config.toml
model = "image classifier"
image_size = 64
color_jitter = 0.1
num_classes = 9
norm = "layernorm"
norm_position = "post"
activation = "star_relu"
inner_norm = false
loss = "cross_entropy"
residual_init = "none"
optimizer = "soap"
Rows from block 3, named by matrix and row number. Rows with one number belong to one neuron. Each number is 128 + 24 x the weight over its row's rms, rounded and kept within 0 to 255. All counts start at 0. Numbers have three digits each. After the name is the row's rms in percent of the matrix's.
# fc1: MLP up (model.blocks.3.mlp.fc1.weight, 1152x384), inputs 231-307
# fc2: MLP down (model.blocks.3.mlp.fc2.weight, 384x1152, transposed), outputs 231-307
fc1.261 281:136121152132142133138113132113137110150118111138125103115139145119136109142145165111128147121128132141135092145151080104127134137121155147115183094123146115161128122160127199147118114169155150123121111129145157130086118173111077173
fc1.262 303:127129159128155152092119113163153122173162089150141144147165116146120081187138113095122110152152154091102168131132165102133119179137122149135131134120170080099121126141143140100124160135170122136125121094135117120094135135099128159
fc1.263 254:161140107136143084116106133125120080155115104118160100145115093124187154144138110123118124082142179114165148111100153114094099149139150158085149131132162140101170121060129134090155150141123147100097148095092149134122120082120137125
fc1.264 026:161142116116101095098158122121134125133145131112123140104126142131120080143082126120134161107071145128118100104137078125156142154132162126138129117111133109168149139121138133143126132087123120123111150126080090122098146131103133118
fc1.265 024:201120145105112152108141151164145168200100115122135099160113061129129109155101151110153141127110147104163109077118139131145156114113147134092125147098131135142119158160154130125125093154129115083108163114155159133135099115082101124
fc1.266 011:162137095112139135122104170134123156145107095131077147115104128119109095165160094146156134149150120120121083119162114095138129153160143092125129121139122118132101114104102112097133112125110126130119145110143110125101071106116102143
fc1.267 212:121136097140136161157158115114138141140121105139102157131138154178092096098127130155166096132116131102110149125167133169140087148125119097127125123109150114112172135126099102102141170113187129191116166106144111129093110083111126131
fc1.268 012:140145100135105123115079164140102138182109145099147114089137138147096050157179113141149098110124137112109145112134155149099142118106182128108146133138131147121131125122143150108100131124132169120120178118154091118068113162089131145
fc1.269 026:153116152125114122106093143138127083157072129140102120111160082108167121188192087131120142135099149140088136123094122138109158115117175117121118094109123152150106155133155162128111144163128136165136128075142146133086165142111081175
fc1.270 066:139160111105129125088117087109116110104118119124113117118175121156153118139071105136097120141117118139068127127106143109153116109125152141138126154062128149133144117137141163121133117118123120159059107123175139102156132113093134067
fc1.271 016:155127110145092095102130138131057142173104094145115129122118121102151093173118094126111123120119157127132131073094104102132150147096141175093146123124110139143126110122135123167090111125130101126115093094143133137127121112100137124
fc1.272 089:135141094090066108103142139156074131139176095146126099110114100150121119144102093188130119155120128101092137094145119152137129149169116104111150131124115168139147129134110125129151143131131157132168161104121120101115075105124134105
fc1.273 033:184145128131123071124133132134090127124098124099132098162163113122139091139106121133112131110115124119134121104157105133139157115149128123119136152128097114110176102086143083121143129124128107120149070090148129137154120127089140161
fc1.274 022:144124165101136156104095140116135107129115105079106133111123113147118071145139148112115182093137153120134126111130137131120095112164121140120162114157122139116120135102165123114116088185122138108100121074123139135124115105101142091
fc1.275 021:131130133118130104116137134124081151123163135132140132107145108148130096147136150126111147086113127131148117112129125122099113116159161156110182113153117176134107109131150141102092134121148106107097167113141135148093101155093089119
fc1.276 225:132098125139147143148135129184114116147138116124137156118170116157111083116123118143127117134108158138134146133099103115082145105126140132107084072101114122145163120140120122134145161115159127169131154120094126143169149140117113124
fc1.277 031:128128105139149111095115147128135102161104155144108161112079100087093105132149051144116125117132118120132108111125146103073101116110152136114168112126110128176133128119123124063120111148152077127125131118159166134088117148127091140
fc1.278 240:141142112156150111105117131131147110140142091172103090173108112133114123157091106069142126163160132118116099067125186110116118151133136136146136146127154110127128157138131116109162137129094121091133141083091141138137127133109107163
fc1.279 020:169127089130134117093151144135113106141107119073116111120137089144129051149139138115116091117165119091113133081122177136138146107097138131114124121157120169098144112124118126127132141149179125111113152132141120116105157164144116122
fc1.280 128:152151147085142147087139103134123118135109112099123134126174112120115097111104073106113156176153106123133129107118128143132161120126147139108139131114061126117127122077108131123071161134181154079148114086101130105118144091147118157
fc1.281 020:139134137122134128099104116140094112126139149139124142118129132122145129157140096135150155108136141094127163087098128140123127133127145136118157114101141162151132126155117105110113142121129066080121129117105128147106120137119140151
fc1.282 026:139132110081151124142094108118138154137125177159111124137101158118166116133145138148138155126134090042081153090113124106119131120116122091111137140141079122106131141145132103092148116113120123111099128103144166122113149142098096134
fc1.283 151:134110134155137151093129117107169117124110094133145131064115119127145091085134099098149129118142135110132119164146081137104122154145139130147142102129150139145107125166107146065150107147143130100075159130141133154163129181093100095
fc1.284 019:137108122124136162107140144142096109177125138139157112110106113119139108146142163121145120125149133128095145133092131124124127159149159091112108119129108129085104157109173105114108147143147111098061137065144136111119144144090111089
fc1.285 022:142075112136123146122109128086115102146135151133164079126137092108117112126159115141127122106105165146107074079080115190120119175150128133108134110099139130141151144133141080096140155125113144076102138077142129152145102107100068134
fc1.286 025:117129117104124141131128144133120139135112165103185101119135115083152097140159103102120155112143108089103141111141108146113133117105160128117110150114131120161122159155127108101168119132114111145095115125115125122121165140114156102
fc1.287 009:126155105096163139089140168126159132117131144103140146138111154156093079123151108123109120149091117089079113103149115098098119100131147120112117125075138120182152175101132130136125156143132078105152127107142107134118095154096115082
fc1.288 021:137139112120108144087144150108135140203126121133146111133136121139125109122125144135131117121127121138089109133125108104113130102122120091090128147142134143118105113111122108115093124071151099150098121110154067150150138102096137135
fc1.289 032:158110113137113147130108112145124147132142123117139096137138137117162134167145095121082134159115106113094135064175103126137154122159131108082174133149101153107117116077145115141123092103144117111107122089102086124102157102109096160
fc1.290 023:131114108145167082103134096151139090131133107139136133110101110117120053144123140108140142083083129140124131115123136102127144163138122136138126132114150160102119166170158139131129101102115173120123142063140143141141142163118116142
fc1.291 011:137140092113145119117179139153103135145125114096100105141150106131098095186117132110149081148112114113091103069098153124135111113133190099115137107126111140102146143121117090123127155131143123075128139102084133113146121111094149136
fc1.292 028:143108084154173117135115166120130143139148093099129106130088122109122093125138102142158123143149173115123111114130102152070076118098141104098152113173133139164156111164137134113157127100131113139116167088130133121095127153092099120
fc1.293 030:151131112109100145103116132151115134136144127170119163142125109115136101159142134090089161115137179154088117098126130133118165108105136162131108106171106142130126077148136133146097104127158089092136094105118165131117126094114098128
fc1.294 032:145100113093126106101107143121127100149113147143151142139117137137118138171136090126128142109096107160101160118146124102103126156179150127139192100139128120136139088142137097187153132093150081142106146120153135115140155144131088124
fc1.295 060:164132116136101131118110153129146144136127100120114151094117115148105133148164133129130177096109127141131141113139136115148121125117148100137157113111096111156165123107107111125117159152146113095110081164145145154178086161073105145
fc1.296 029:158130136104132117122107122117135127146153085139083134127167130110112073139156165124130102117123126117159113104147112129117115106129151126167083091129105149146159066099127109117101163149126132128107132085176155155099086169127109171
fc1.297 019:153136088132150142100129130099133131150119119130136067098111157127103116112113115092128094162132140155107134103127133134140124128103140086140145114117127143130143147109130144109133170115113099163098106104162140128104101149093104128
fc1.298 055:124129125164179107108129140155125121138153127166118150135155114158078135129094106113139122090088105148099097146156160119134128144124132156121107093134118115118119170136122111092136122121151119117091103055172121102128085133080097101
fc1.299 041:080148088150160153111085152134118078125136122140131134119112123173092103105139120097165148132126157103132109091176125095110132150096124136101122140140119139148130119160121102123080153082118094127085137091133201141130134155079098149
fc1.300 014:140141101130121133133131139123088137136152106146113103118095121134096100138128142135171162144139146095120099111156128137125120125114157137101171110110130168111150154125137090111113107108123117142093121125105124110145077139091094153
fc1.301 025:151101128134122102121117144138090165149137089154129133114124097118091115173115092129143144123156147136114135128117139120123135169111175140113087143132130108107161143123131125128142108107130117114118128123165110107109124126062122146
fc1.302 014:200111112101100147113183174130106131152121149128109129097155117130105122150145103058147156092144118086116100112133165160134142143081170137124150123141131113154122136147135120143125157146176129101142162114129123119085092165123121085
fc1.303 029:150125157088148140110143138101130180144135109111153086095115131123086070171090098114166153109131101123146105075118118121141090092114142140111129119121095110150155164081134090120130173128158124119127136161115173146068103160113100078
fc1.304 019:158121120157154131081088144146092114159144120120151087132164092111119074183177109125174120132124114127096106090129183141125108127166141143077141123094085128155139125134127154117111140084144110142120139105152167151127103085113119171
fc1.305 011:163145085134122112107087178127106095148084075128120093104125103096131090105120126095111105141114107102137124133093129108089134154140149137107143127107145166126110122161105125139133151105165102135094131087144095096132167129103151143
fc1.306 018:136117139101133123084093137130081109176140094120085166082091110149101085093184114148162173122125115095105173095113115160100121107144152121116168118114163097159147132125140089128117167145109095102112134091169142134125111126054111148
fc1.307 054:103100149100151140090127124152127095151159106153070148130141088131115111149137075116118119115169125108098104118121115142139154149077139103151080095153106110123169153128122086152155136108151110173138102084144092155113088174120161154
fc1.308 026:145124123152104134110100142093171089164128085145150134119090127126151061152145131088124162146098132125086128083191106109125122085104133116118150095141103140118150148125156177140109104148129120066131168086107141135173126144100111133
fc1.309 083:122141080164125134110139162101132118159129151160114179121181123145115091128123092119125141139114111137160108085131114089139137128134142145080096126089148135118078133155132086103124125178144118116122093083151095139143137138111115095
fc1.310 010:123113063147154124123116107142168121139116104116139113151092138123107078127081087086131161151113175100083147129115139121136140138130164143095145122082109151135179150124159156125116063134157132071108142119120139118142112133054134119
fc1.311 031:157127071134102159127109149114102114142133146109112106110143142114112117157131061079151140122092124132133117084134098127129176096153117147110164126087130113157133136104173110180120139119135115124121103109157112112108122155053116126
fc1.312 013:121148084134152115123146128134166128111157140119119097120128141093127106175131103102120123102141153114116168081140122089097136156123142120131100083118152134110152112141151113094141152130138152127133145076157118144121142089088107119
fc1.313 022:113103113109093134109079092110102130157127127101112111129106142139109103095148120087112132111128110133149116117109138144119131167103143166119157111144123113115144139120156090100155115157115097105118141089132165111146114115108138105
fc1.314 022:118133143108164156111113124108087161163134144065092157121147137136093113130150108119128117153093130108104115087114153125102162122135134170147154139128159167087109135114116105150125123093169111099111144098132134147146131118084139106
fc1.315 023:102081111120148112121107106164120089172142138103128118098105083148135141145148106150117101095116085114142164115156138110092125144142149140121121103129123097161124105131139141144055153150140115140114100124126134104064135127122112139
fc1.316 026:141156101141147143114130135151093128162118083126121134104128094140118100134157111141127083103111099132128067147104104144140114082144161171144108108154141165096111119143149144131160163086125130157128163096145125135127134152078130127
fc1.317 027:129123128125145111122151133117112071150143112110105156144116138096157091126154111098140134096104099106136113115141093104103078091157150110104127176091151100127171160112149135099104080135161087133106145107097150144118107143132142106
fc1.318 041:089150137108156125143127158143123136143119099120103096141129138115101099079127117098106100150139097076137094104123168125097113148145146124115137137136133139123107098108074120130134148185120123143092102100121128103091111137090068109
fc1.319 158:127098126147133104126098144108153164145155125129144162121076127123126130165163104110117103165100117124119131119112103167132130141146129178120151141164112115150125114156151181167122150132119092092099129131153128110167111143124109103
fc1.320 013:185139125131122124088111130099120106179103104109118111163110116140101108165166104140157121173128092098116161101167148129133121147113113125095094090098097098123157183150160136110128201148149123105129159118142135169103106153093113153
fc1.321 268:178108104122090100092144174129155123164147133141099163116054132099104156155162123127157098131143141101097102139158105157080136120134160092124161098166121143156136137130089124167114141119143138103097122138093120116119129139092116144
fc1.322 064:148089102130102131108153140135149135135151139134164144178145124146140087117117110128102152136126089076086092122140119128086107114142182115108130135081088072113090093132107131111134127161159158143074126093168116109087166122116119125
fc1.323 028:146109107120113155097133086120106051149128103145097093120144104107097106159164108171104118111124146101103123145144130151117103101122123125155121124098069149116106143126179151104090174136137116106090117098147135103135131154090113133
fc1.324 036:165114094088151101119102154144118136159089162111092127133145133119147091130187119129167161167120151132113147112108110144100091156159162165171105147158121130130111153134128146107102106145150121112163146096113125131142116130124118121
fc1.325 021:141110107112153144115115116125191137139115131092084129099076115129160095145121124130148159159085134106139120110132113098145137126156149114132161091124124104119133139153110084134155149131127150143130133115155122100116104133077150133
fc1.326 011:087129105145130160100113117147098125165087119110123160123091081136094107160113101146136170130125107128148110143135158157125102122155110121120136100130116126151156133125131146105115098154141113172108130092171142153121102153098119123
fc1.327 015:115108073166101074106104145149143128122097117131142120117099134151122107155127089138151116147093118117084123096147127118124092172146116118068160139130112135119168143113102162125144135098158115130113154140150157131157108123104121134
fc1.328 026:149151118123137114094101104097130094112107124128069098145095151113104086156140087138105129084122175097092100137127149089109092162102145155109114143137091138135148143096144113103165105118120116140120135128135131136148117121129139149
fc1.329 046:163103152134134078125099154145129131107171144174093168164119130096094117124152152082155084161123174134114119130115096165129126129114122100102158153167159128133137119132112160112167133112175171147110110106160116117115141154095127123
fc1.330 056:159168121072156104126114117097132118172161120110136126132088111145130102149134097082137144151141117113091111102176131111108122128119137139136141157088100065121174106145130124143126132117118117145144133072147107158142092146126121141
fc1.331 033:153085090101069113114158153155128119142137074140096118122126114120141123119133108098122127128112101145125127107148100090147102134171128099158167111135106124135126135108117124187133169173158094161122169085069146123095113142065103127
fc1.332 026:142186121132116080123138162140093135128095084126107156155135125126104096139117089138157176131142119111150127130111133137152141127112122110130165130145126127107129167141140129141148153136139075111111133094094127111126120097098111147
fc1.333 010:165133114086153158104078146153103114159142086115122114119118176117127119124115095165114121125114155148111129114112153139113161119127165132064104147104100156129107119123145118147086108138139118100095160087126128111129082144084094119
fc1.334 072:144120056130156119089137098127115114161169056143093149153113100110160101148149125135102128129100174122112120138111126139112137127147145107138117117098135130130144125138117131118121101132139156112112078076138128113086131079165131150
fc1.335 021:143152124108122154105102140132137147120089167148151101126144143125157098131119119142163164164147106100141135121116101131103095089145152138077132143130133159150087105124129156098127122164123123162132107091169138122114103148092109148
fc1.336 011:108102100102109140131112130149117112122101098123130122112134147164112065147159116135114115108118146083120098112149165104143127120168157074138159118093121146124148122141107190138142092123151118148080125112135137120130097138106086089
fc1.337 036:129102091135131091114113119135090151144114114140123124164172138152061142101110102118150142133122083133130126110145128114144146104071124131142145136132134097161119159146122110135114122084148117109115118066168157133134099138103068155
fc1.338 019:143108124144119115154157131164123156113139101149099091115132069098141122163112077117131160116121128151115128087088177155094130161073146120098113106144156109127127112120143121101076158129138137136161171085118126147119130152121126118
fc1.339 012:137151137136139134123131159162122162120146114126099093108139109135107109142095145152126143127136094091113100087109160146119124124115131144124110109130106140108116092140140121101150107108081159076139144129108126094096104132084106099
fc1.340 019:156122137091088173078150102129166136167129070066142125143125092124126108134117081069144117138122171127135146102158164155116166109120186129108157070123099119133156136121121108094108153142106127082127176103107115128131094131120079127
fc1.341 288:137189129094166135114140152085119111107178122101126112105125122107106141129114070137096156158079118130108096137108115156132113062128123112142134126117094122088095118139092144125159157122143128107135110171096109129110088105111108062
fc1.342 077:190105139138171116132157154146119155161144130105138129153102105128099117114105133123113156104118103135051160129127161147120095145159153137165116129141119156145098088104123152069095133167137135151128149069156155089151124129098150116
fc1.343 021:152100110087129086087119126153133153131188108150169137164116149091149071090132126142128168119112129141126070141093132115163099096139151115132144139125125122112139154120135133144138106136144140148137120110165113137140140138091122138
fc2.261 171:127102158133135149115108106129166150129123141132151156140089107120112156140177114104133144132145127132101091160145117118109122106102099113163145109158129146126090150158121162147116100150148135099120097111146099124139104082146117110
fc2.262 194:160147159116104085111089110133125136114119096091079130114111113126145122113137162122101136090164142122105136142091133148131130115129073137147123136155116168115150136100129140160107144124129097051115082133125125109098129102162122155
fc2.263 179:126152183151157135106084129110109121120097153107101124114148158102108131124141121141141125118099133154086132104069141138117149106135134145136110091118155127135138097118118122118119104170160180099132138134120144139113156121144141125
fc2.264 081:161118191146110111097115144112120102085121135113150124095144184130106132110183137131126161121097102136108109116129117146116166118142113117153158112155145152113103114153142160099105112145145168108156104129138088146119143103135104164
fc2.265 078:160113185152102115092116134104125098082109138116151122098141183127110132114185131127136155116096102133104108113125114149116162124149113121159156107147140148115100115154144157107110104145145174110154102131128090145122146096126111160
fc2.266 079:162118186153100111093116135105127102087110137113150125096141180127108137117182130124135155119093105136101108112125119145117164124145115120157155108155145156110101114153141152106109109146147168109154101132129085148121147101130108157
fc2.267 128:150122209181093089112113135110103133102089130118151133121125158089152152114163151147142165119103129135115139103100093170160140114134096130144143131151157132128113121140144138113090098132121160109145122137143083137153151098104127179
fc2.268 079:163119185153103114094118135105127104083108136112148128098142183126108135115181131126133155120095106138103109111125116146115165125144116122157157108154144153109101115153143153107112105147146170109153099131129085148123144101131111161
fc2.269 080:162119195164097117087118127107125105079121135115146128090120185133103136118171133123130147121098092138102112111121122148105163130133116128149158111166150148115093119148133148105114111145142170104127105119145073154118151108133108150
fc2.270 083:132131187148079090083130144108133112084117127104136129102137189129093153131163127120132154109099097136098129121134130161130187116153107115167144098148138150095097127148143146093103104146153169121153118139129092150134149116127109174
fc2.271 078:161118186153104112095119135106128100085113138114148126094142182127107133120183130123133157118094103135101106113121118150117161121144114121153157106150146157109101114153140154107111108144148168112152101129127084148123145100134108160
fc2.272 097:157137150144107127080113134107139082103112126103128116106145189104111131135148136124130158117096116146087114107117107147121170127141134108170139117145122151102111150169132146129113132162140164109143132124132116128129125111132117148
fc2.273 079:159123186157105107094119138105128102085111136112146122099143181122105133110190136124131149115098105139103116110118118149123161123146115119154155106154143152111100119152137151104111111139148163110153098134131089150119149103133109162
fc2.274 078:163120188155105112097113136105127104085110136113146123099139181124109133119186134119134158121094107133101107114121116147123165124143111124153156106151145156112103115152143153107108104148145170110149102131132083148123145100132114158
fc2.275 079:161117187155102112092119135104125103087108133114149119094147180124108135114182134122136153120095108137104109110124111145118165130142116126156151105159147157112096113158140151106111110139144169114157104134130084146127146103131105159
fc2.276 186:103133162127113121124117085142136156084085147126171125123155133123080129102163139137108159141115151084081137122172096147139110164114144133166162130164130104103107105140135122094120107139085183073119112143125145128119103080123137126
fc2.277 082:154110185148101112098117146106125105079110134117150130092143185129109132107182133126137157117093108141099117109129119148106166117148118117152159109158147158113101106160139148106109105150147168110151105130133083141122144097135107156
fc2.278 154:106106162141140137081101143130136122103131113105109130113153114085117145121177122122134133111117117177091134097144127161131132093137134145156173127164099133145087120150136121129162105170107137110164130136119076141122142060153103126
fc2.279 079:164116186152099113094116136102125102085109135113149126095141184130105134118184127125134153118095105140103105113123119148116166125143116124155158105154144154108101114153137154105109106147143173112154103132128085144122151105133108160
fc2.280 120:130104157161119110091124135099121118086147119134172112096135193130082142155157142157114150121118120138130093115150122150125143108154110133154133127145135146176091092133134167115111099113119170116134105120159116151140143134148115137
fc2.281 079:159117184151104114092117133106125105083112136114149127095143182127113138113182137124134153121097108138102106108125119148122165128144114122157158102155142156111097116152142148108113103147148171115153101130130087146121146101132106157
fc2.282 080:158124181154099109086119136101123102091100131115147128099146181130107136118179139126136153118098109133105110107129104147119163131145117116157150112153145148115097118160140149102122106142147170110152106131134087148124146099132107163
fc2.283 114:115131154136139104082114130091152104079115110102172105114122164096112140132135125111105154131154128132121108105144118132107132164134089104150161099151115144116118132148163148096091117138138167114150079102122106112105142106122134147
fc2.284 079:161116185152100111093120135105130101087108134114148127097141181125104137117186129119136153118093106137100108112125116142118167126149119121151153109154144153110102113155139155108109098146146168110148105131129082147120149097133110164
fc2.285 080:160120190154098115093118134104125103082111134109147127096139180125112131117180131125134153118094107137100104112126113147122161125148115122154148109155142154113104108154144155107116102144145172114148102134132086149120145102126108158
fc2.286 080:152118186148102111094115137107130101089111134112145127097147181134103137120176137118133152118094107139106107113127122148117170132148118121158155112156150160105105116150141160102107114150144169109145109133126080145124144099137109163
fc2.287 079:159117184153102112094117135105127104086109135114149127097141183125107135117183132123134157120093105136101109111123118147116164126145117122156155107154146154110102115153140153108110107145148168108151102131130084148122145100130109162
fc2.288 079:159117190152100113094119133104123098084107136118147121097140183129106138114179134125133151121097103135101108116117116143119160123143112120156152106155140158108103114155143154105108107150146169112152100131128089148124149098132104154
fc2.289 081:153119186155111112097113138107120099081109133110152131092146186119108136121185136125136147119092108133098112108112120144114164129147125122155151114146138154112102115149143158097113106145150164103147104130131087150124151098136107152
fc2.290 079:163115186151102113093115134106125106086110138113144126096142184129109134116183131124134155119093104136106113109123117143114164123145116124156152105154148156110103116153138150107109104146149169107151100128134087147120145102129110161
fc2.291 079:160118185154101114093116136105128102086111135115149126097140183124108134116182129124134156118093106136099109112124117146116165125144115122156155106154145156109102115153140153107111105147146168107153099130128084147123146101130110160
fc2.292 080:158121183159102113092115128104122099086108139116156128097147184132106136119180132121137155119095110133100107116124118147118171129146119120159154109157147157106105109155140152104105108145149171105150103128127084145127145101131109157
fc2.293 080:155121181152105114089109135108128102090114133116154127099144185132104135112180144123144160116095108133101106115127113143115162126149119123149147107154145161104104113156141157109112113151143168105157108132132084146126144101131100165
fc2.294 081:152120181154099109104112134104121099077106126111141133099142183134097138112178136117139154114087103143100117115138113145110162135150113124168159108151144157112101118155138138109121108151141167100152100137138081146121150096140102160
fc2.295 093:146122184143114096110133132099109088106120139122162118086158170128114147154174149129120144137092115143106076121120127147100158117135129131150150103158138143133110122157138135119100084156138168102145102138130109147134136104131104155
fc2.296 080:168117189156104121091115137100126101088118137124148120105152179129104132111179132121133149124092105128102106116125120143115164123143115119159158103153140157113100114153140152104125097154146170105147103131135088156134146096127114158
fc2.297 078:158119189154101110090114131103130100084108135114148122095141187130112137116180129126131152121092106137095107108125116146113168124145112124157156106156147155109101115153141156107112104146145168109152105135133084145126147101132107159
fc2.298 081:168135198154110116101113128094136103081100117113154128108135179116105141107183120117153152106101107132102119112117109149112150129123121112158144097144142148117096117163132148112112090156143157121148109128124084145121135102129110152
fc2.299 082:168107186142097123091123127101126101091101131115140131096141196116113134112190138128152155133101107147092127125121119155122165121148112118167160110148144147119098117143143151109113105152145174126146109127131084141116135096127117168
fc2.300 080:163115186152101111094120134104132100087105138113145128099145186126107138117183129123135151119093104138101108109122119146118164124143115123153156104152142155110102113157143153107112106147144166113156103134131085147124149101128110160
fc2.301 079:164116183152102115096119132103127106085106133111151129096143180126108135115184133123137156121093104133102109111124122148112169125150116123158156108147150157109103115153140154108111104146146170112154102130129085146120144100130110164
fc2.302 079:163119186151099114094118134103127102083111137114148124095141182127108136117183132124133156119093107138101108112121117146116168123145115121155157107154146156110102113152139155106110108146146168111154104131131084146123144103132111160
fc2.303 080:160116193149101117095119133105128102083110136117148127093142182113105139115179134124137156122084110133101111109125115145119159117146112125153152105154140153108098116150137151104113102139146165110152102139130088148124146102130102157
fc2.304 080:160115186155103112093116131104127102084112134111145129094143181126110137117183132122136156120093105140099109113123118147119163127144114119156152107159144153110104116154140156108113108146151166113153102133130087146123145102133104157
fc2.305 079:160117186152102113092117132106128103086110134114149128096140181126109135115183132123134157121094105136102108110124119148117163127145116122154155107153146157110103114151141154108111106145150170111150101130132087147122146101131108160
fc2.306 079:162119185154102111094115134105126104085110134114147128099143181127107135116182133125134155118093108138102109111123117146116166126143115120155157107155144155113101113153141155109112107145150168114154103131130084144122145102134108157
fc2.307 082:155113183146094095094113130101133110085101136111158132097149183131112131118183132110134145121106107152102100111103098161123160126147132107139156112150149154115105122143148146113112108158149156107164105124128089141136131101118108154
fc2.308 080:158112184157102121093115144103124107080110136119151126103139177131101143120187137115137149117096099135098107107124115151119154127152112124160151107159135153122104113150148159107108099142147158107145105134129084152124142103135102153
fc2.309 094:147128183147085091103126131087132124106107120137156154090140156132102124117172129129108160106110140113113145108136120130119179119125119124160117109175129155097100124162136153095117098157141165112131118131150102155142126090143086148
fc2.310 079:161116185155101112094118134106127103084111135114151124096142183125109135118182132122134155121092104137103108112123116145118164124144116121158155107156145156111103114153141153106112107146147170109153103131132084150121147101133109158
fc2.311 079:162116186147101114090118140108124100084116138113144128096148185130112138122181134123130152121092104142101108109124110141120167122143115128159152109154142153111098118153141151102108105151150170110150099129128084147123142106130111156
fc2.312 079:162115185151101113094115133108129104086109137114147127097143182127108135115180131123132153119092104139101108113123118144116164126143116122157155105155145156108101114154140153108110106147147168110152101130132087146122146100130109160
fc2.313 079:161115189151099112094119134106128102085111135115149125094139183125107139115178133121132150120094104137102109112128114145118169128141115125154152105153146157110096114154139151108114107146146167109154102132133080146128145103130110164
fc2.314 079:158124194148108107093114139108132098089116135109138129099145182133110135116173136125132152119092116137104111114121116148121165132148113123159149106158143152109098112145139149107115104146140166109150108132125086147124146104133111158
fc2.315 080:161116180155100117097121146105122102079110139107146118098137185127103136120180133123130156122091102137091112113121112150117162117148119122154162103155142152115098119154137151106106102148142166100154100130129093151124140105135109159
fc2.316 079:161115183154102108093118139105122103080109132111150123096146180124109134119179132122131151118090105143107108109121118146118167125145117117153153106155145154109105118151139156104109108150144171104154101128124085149123151101134103162
fc2.317 079:159112184157106114089115137108122100078104137119144120092144178128106132120183132121130149116104119138103108109126118138122166122139110121149157105157149149114104118157145150104123103144149167116153109133128086151125150103132103163
fc2.318 086:161101183147115114097117137102125105100106140117148118084132172118114142117183137120140145113075083150103106103112116151126165127145114119159155125156143163121111120141130142117121097151133167121146116125116105141126142097126109158
fc2.319 126:149126179147110113099118125098162110094122139131116107061136180136112143119154129126119162094124109134099118120105113151094158172141129122167142093166120168109106116147155129133117106111159175147127108124135119123125158116147108133
fc2.320 079:161116186152099115093117135105126103086109134112150126096144181124107135113181130128132154118095106139103105108123118142114165123143120121155156105149147160112099114153139153107111106147148168113151101132128083146121145099130108160
fc2.321 184:154107161104147074150118148111154144167130109125141142115116103135134130151128133130100111116159077145077096141169195130122144116121120108107093132145152129123133144133110141140114138096141129119091051131123155139150125136065144128
fc2.322 088:155122169131085097098100139114136118093087142107165123108154182129124137108178115110136156119082117139097089115122127140118162123125115131159145096160127147110095134136133145113119090155155182138154100123131092143111147123116110155
fc2.323 079:161112188155104113091114134109126109079113136111144130090146184124111137115184131121135154124095102136101108106122121140112161127142119121155157108150143157110100113155143151113113108153146166115150101127133083146118148103132111158
fc2.324 080:164113184158096115096123131107132108087111125120148138107136182126105139119173136127128152119093107139096105110120110142120164137149117123159153121159142153110102118153146151108119114151155159110148104135126086155124142099126109156
fc2.325 079:165120184152100110091115134106121105084111139110148128097144183128103132111183133120137152119092105135108105111125115146122164126141117127151151108160143156113105116160135154109110106145147169114152101136133089144127148100134107162
fc2.326 079:164117187153103111095119134105127102086109134113143126093145182127111136115181132125136153120093105137101110110119114147115166127143118123157154105155142154109100115154140153106113108146147171114152104130130085149123147101128112162
fc2.327 079:160120186155103114094116132106130105087113136113147126098141181127106133118184132123132154117091104137101107111121118142115163126141116122154154107153143155110101114150141152108116108147145169112150099130131084147124146099134107158
fc2.328 079:156111186152103110095117132101123103087115135114145121100136182128108137108182131126133156122083100142097107107123116148114164128143114118157158109151148154111097110149139155105108105151146166115152105131132082144127144099130111164
fc2.329 081:158117181152099113092117131104120096086105142112149130101142179135109129122179130117130151115103105133102105116125119139111171129151111117150161110148139155108097111156143150108115104138146179119153106132139085148118141107127106158
fc2.330 081:159120183150102117095116134108123110083110132109146124092143175122114137116182133120137161118095104140102107110117121149112173120148114124152146111147144156102103111148138154108111108148148168114155100132135087147122143101134106154
fc2.331 080:164120179150101108100113135107124100086106128114147126099144177124111129110186122120134159114100104135095110118125117147112170121146115123163154112153143155109104111158139147110116101151149169111157105133133083147125146101127111160
fc2.332 079:164112186155103118093115135104124105086111132113150125097143185127106136117181132122138157117091109140101105114126119148117166124145112122156157106151143157107104115151137156110112106147147165111150101132133086148123146099130106158
fc2.333 078:162117185153101114094119134105128103085110135112148124095143182126106137116183132124133156121092105136101107111123119146118165125143115121159155109152145156110103115153143153109112107145150167108152100131131086147123146101131107160
fc2.334 092:147130200136125102099113132082116107097107141120159131091160174128093142127174132130116144125093107147091088117123139139105154117136120121157153103158161145123101141138134151113102102147130179123143101146119098151117149085138113155
fc2.335 079:154119182148101109093115133105127107087114134119148126098140185130105137118180132122133156117092102137104108114122116147115169125145117121156155106151148155111102116156140158105108107149143169104153103131127086147124145100132112160
fc2.336 079:161118185155102110094115135105126104085107136114151123095143181124108136116181132121135154119092104137098107112123117148117166126144117120157154108158144155111100114154140153105112108145148169112153101134130085148121145101132109160
fc2.337 080:167110183158104111095113139108124106084112134107150130096141176134107134120181132111139154122093102136106121112115120149119161117140114126158152107148150152120107109148141152105117105147152160096154097139122083148121142109134108161
fc2.338 080:165115189148102109095118133106126103087108138115149125095143185124104136119180130124131151120097104139104107112124118148119167124148111123159151106152144154109102114152138148103112108145144169110156103131129084149121147100131107157
fc2.339 078:164116183149104111096118134107124102083111135114147124097141182123110134115181131123132158114093106139093111116124117144116165127145115119156156107155146156111099114154139153107106109149141169111152103133129087149124142099129109159
fc2.340 080:165124189154105112097119133106128104085113137123149125095150180122110127117182131118133157118090108137099108108119118148112164124144120121155157116156142154111108119149131157109107108142144168104147105126126080150121150103137109164
fc2.341 209:164165130096146116079134145104136131116118108090134102115113146141136170121116099125136154098152090137161138134125088111092126094131094118114109124129147120153121151147152124098085095129166126133112159097107176128071113117125162118
fc2.342 093:186122156149112116095111134099126120097085122114145145102156180092115138121157125142125149124103098128089113113135109126126146139114121139162149132136135147095119117153151148125125107137146164121154138109120097133120127098139111150
fc2.343 079:163114189153105114095120133106135100085108135116150129099141181125107133115181130121132157115097102132101100110125120138117164127146119128158153108161145152121102117155140157104108107140147171111149104128135089145126140104129112160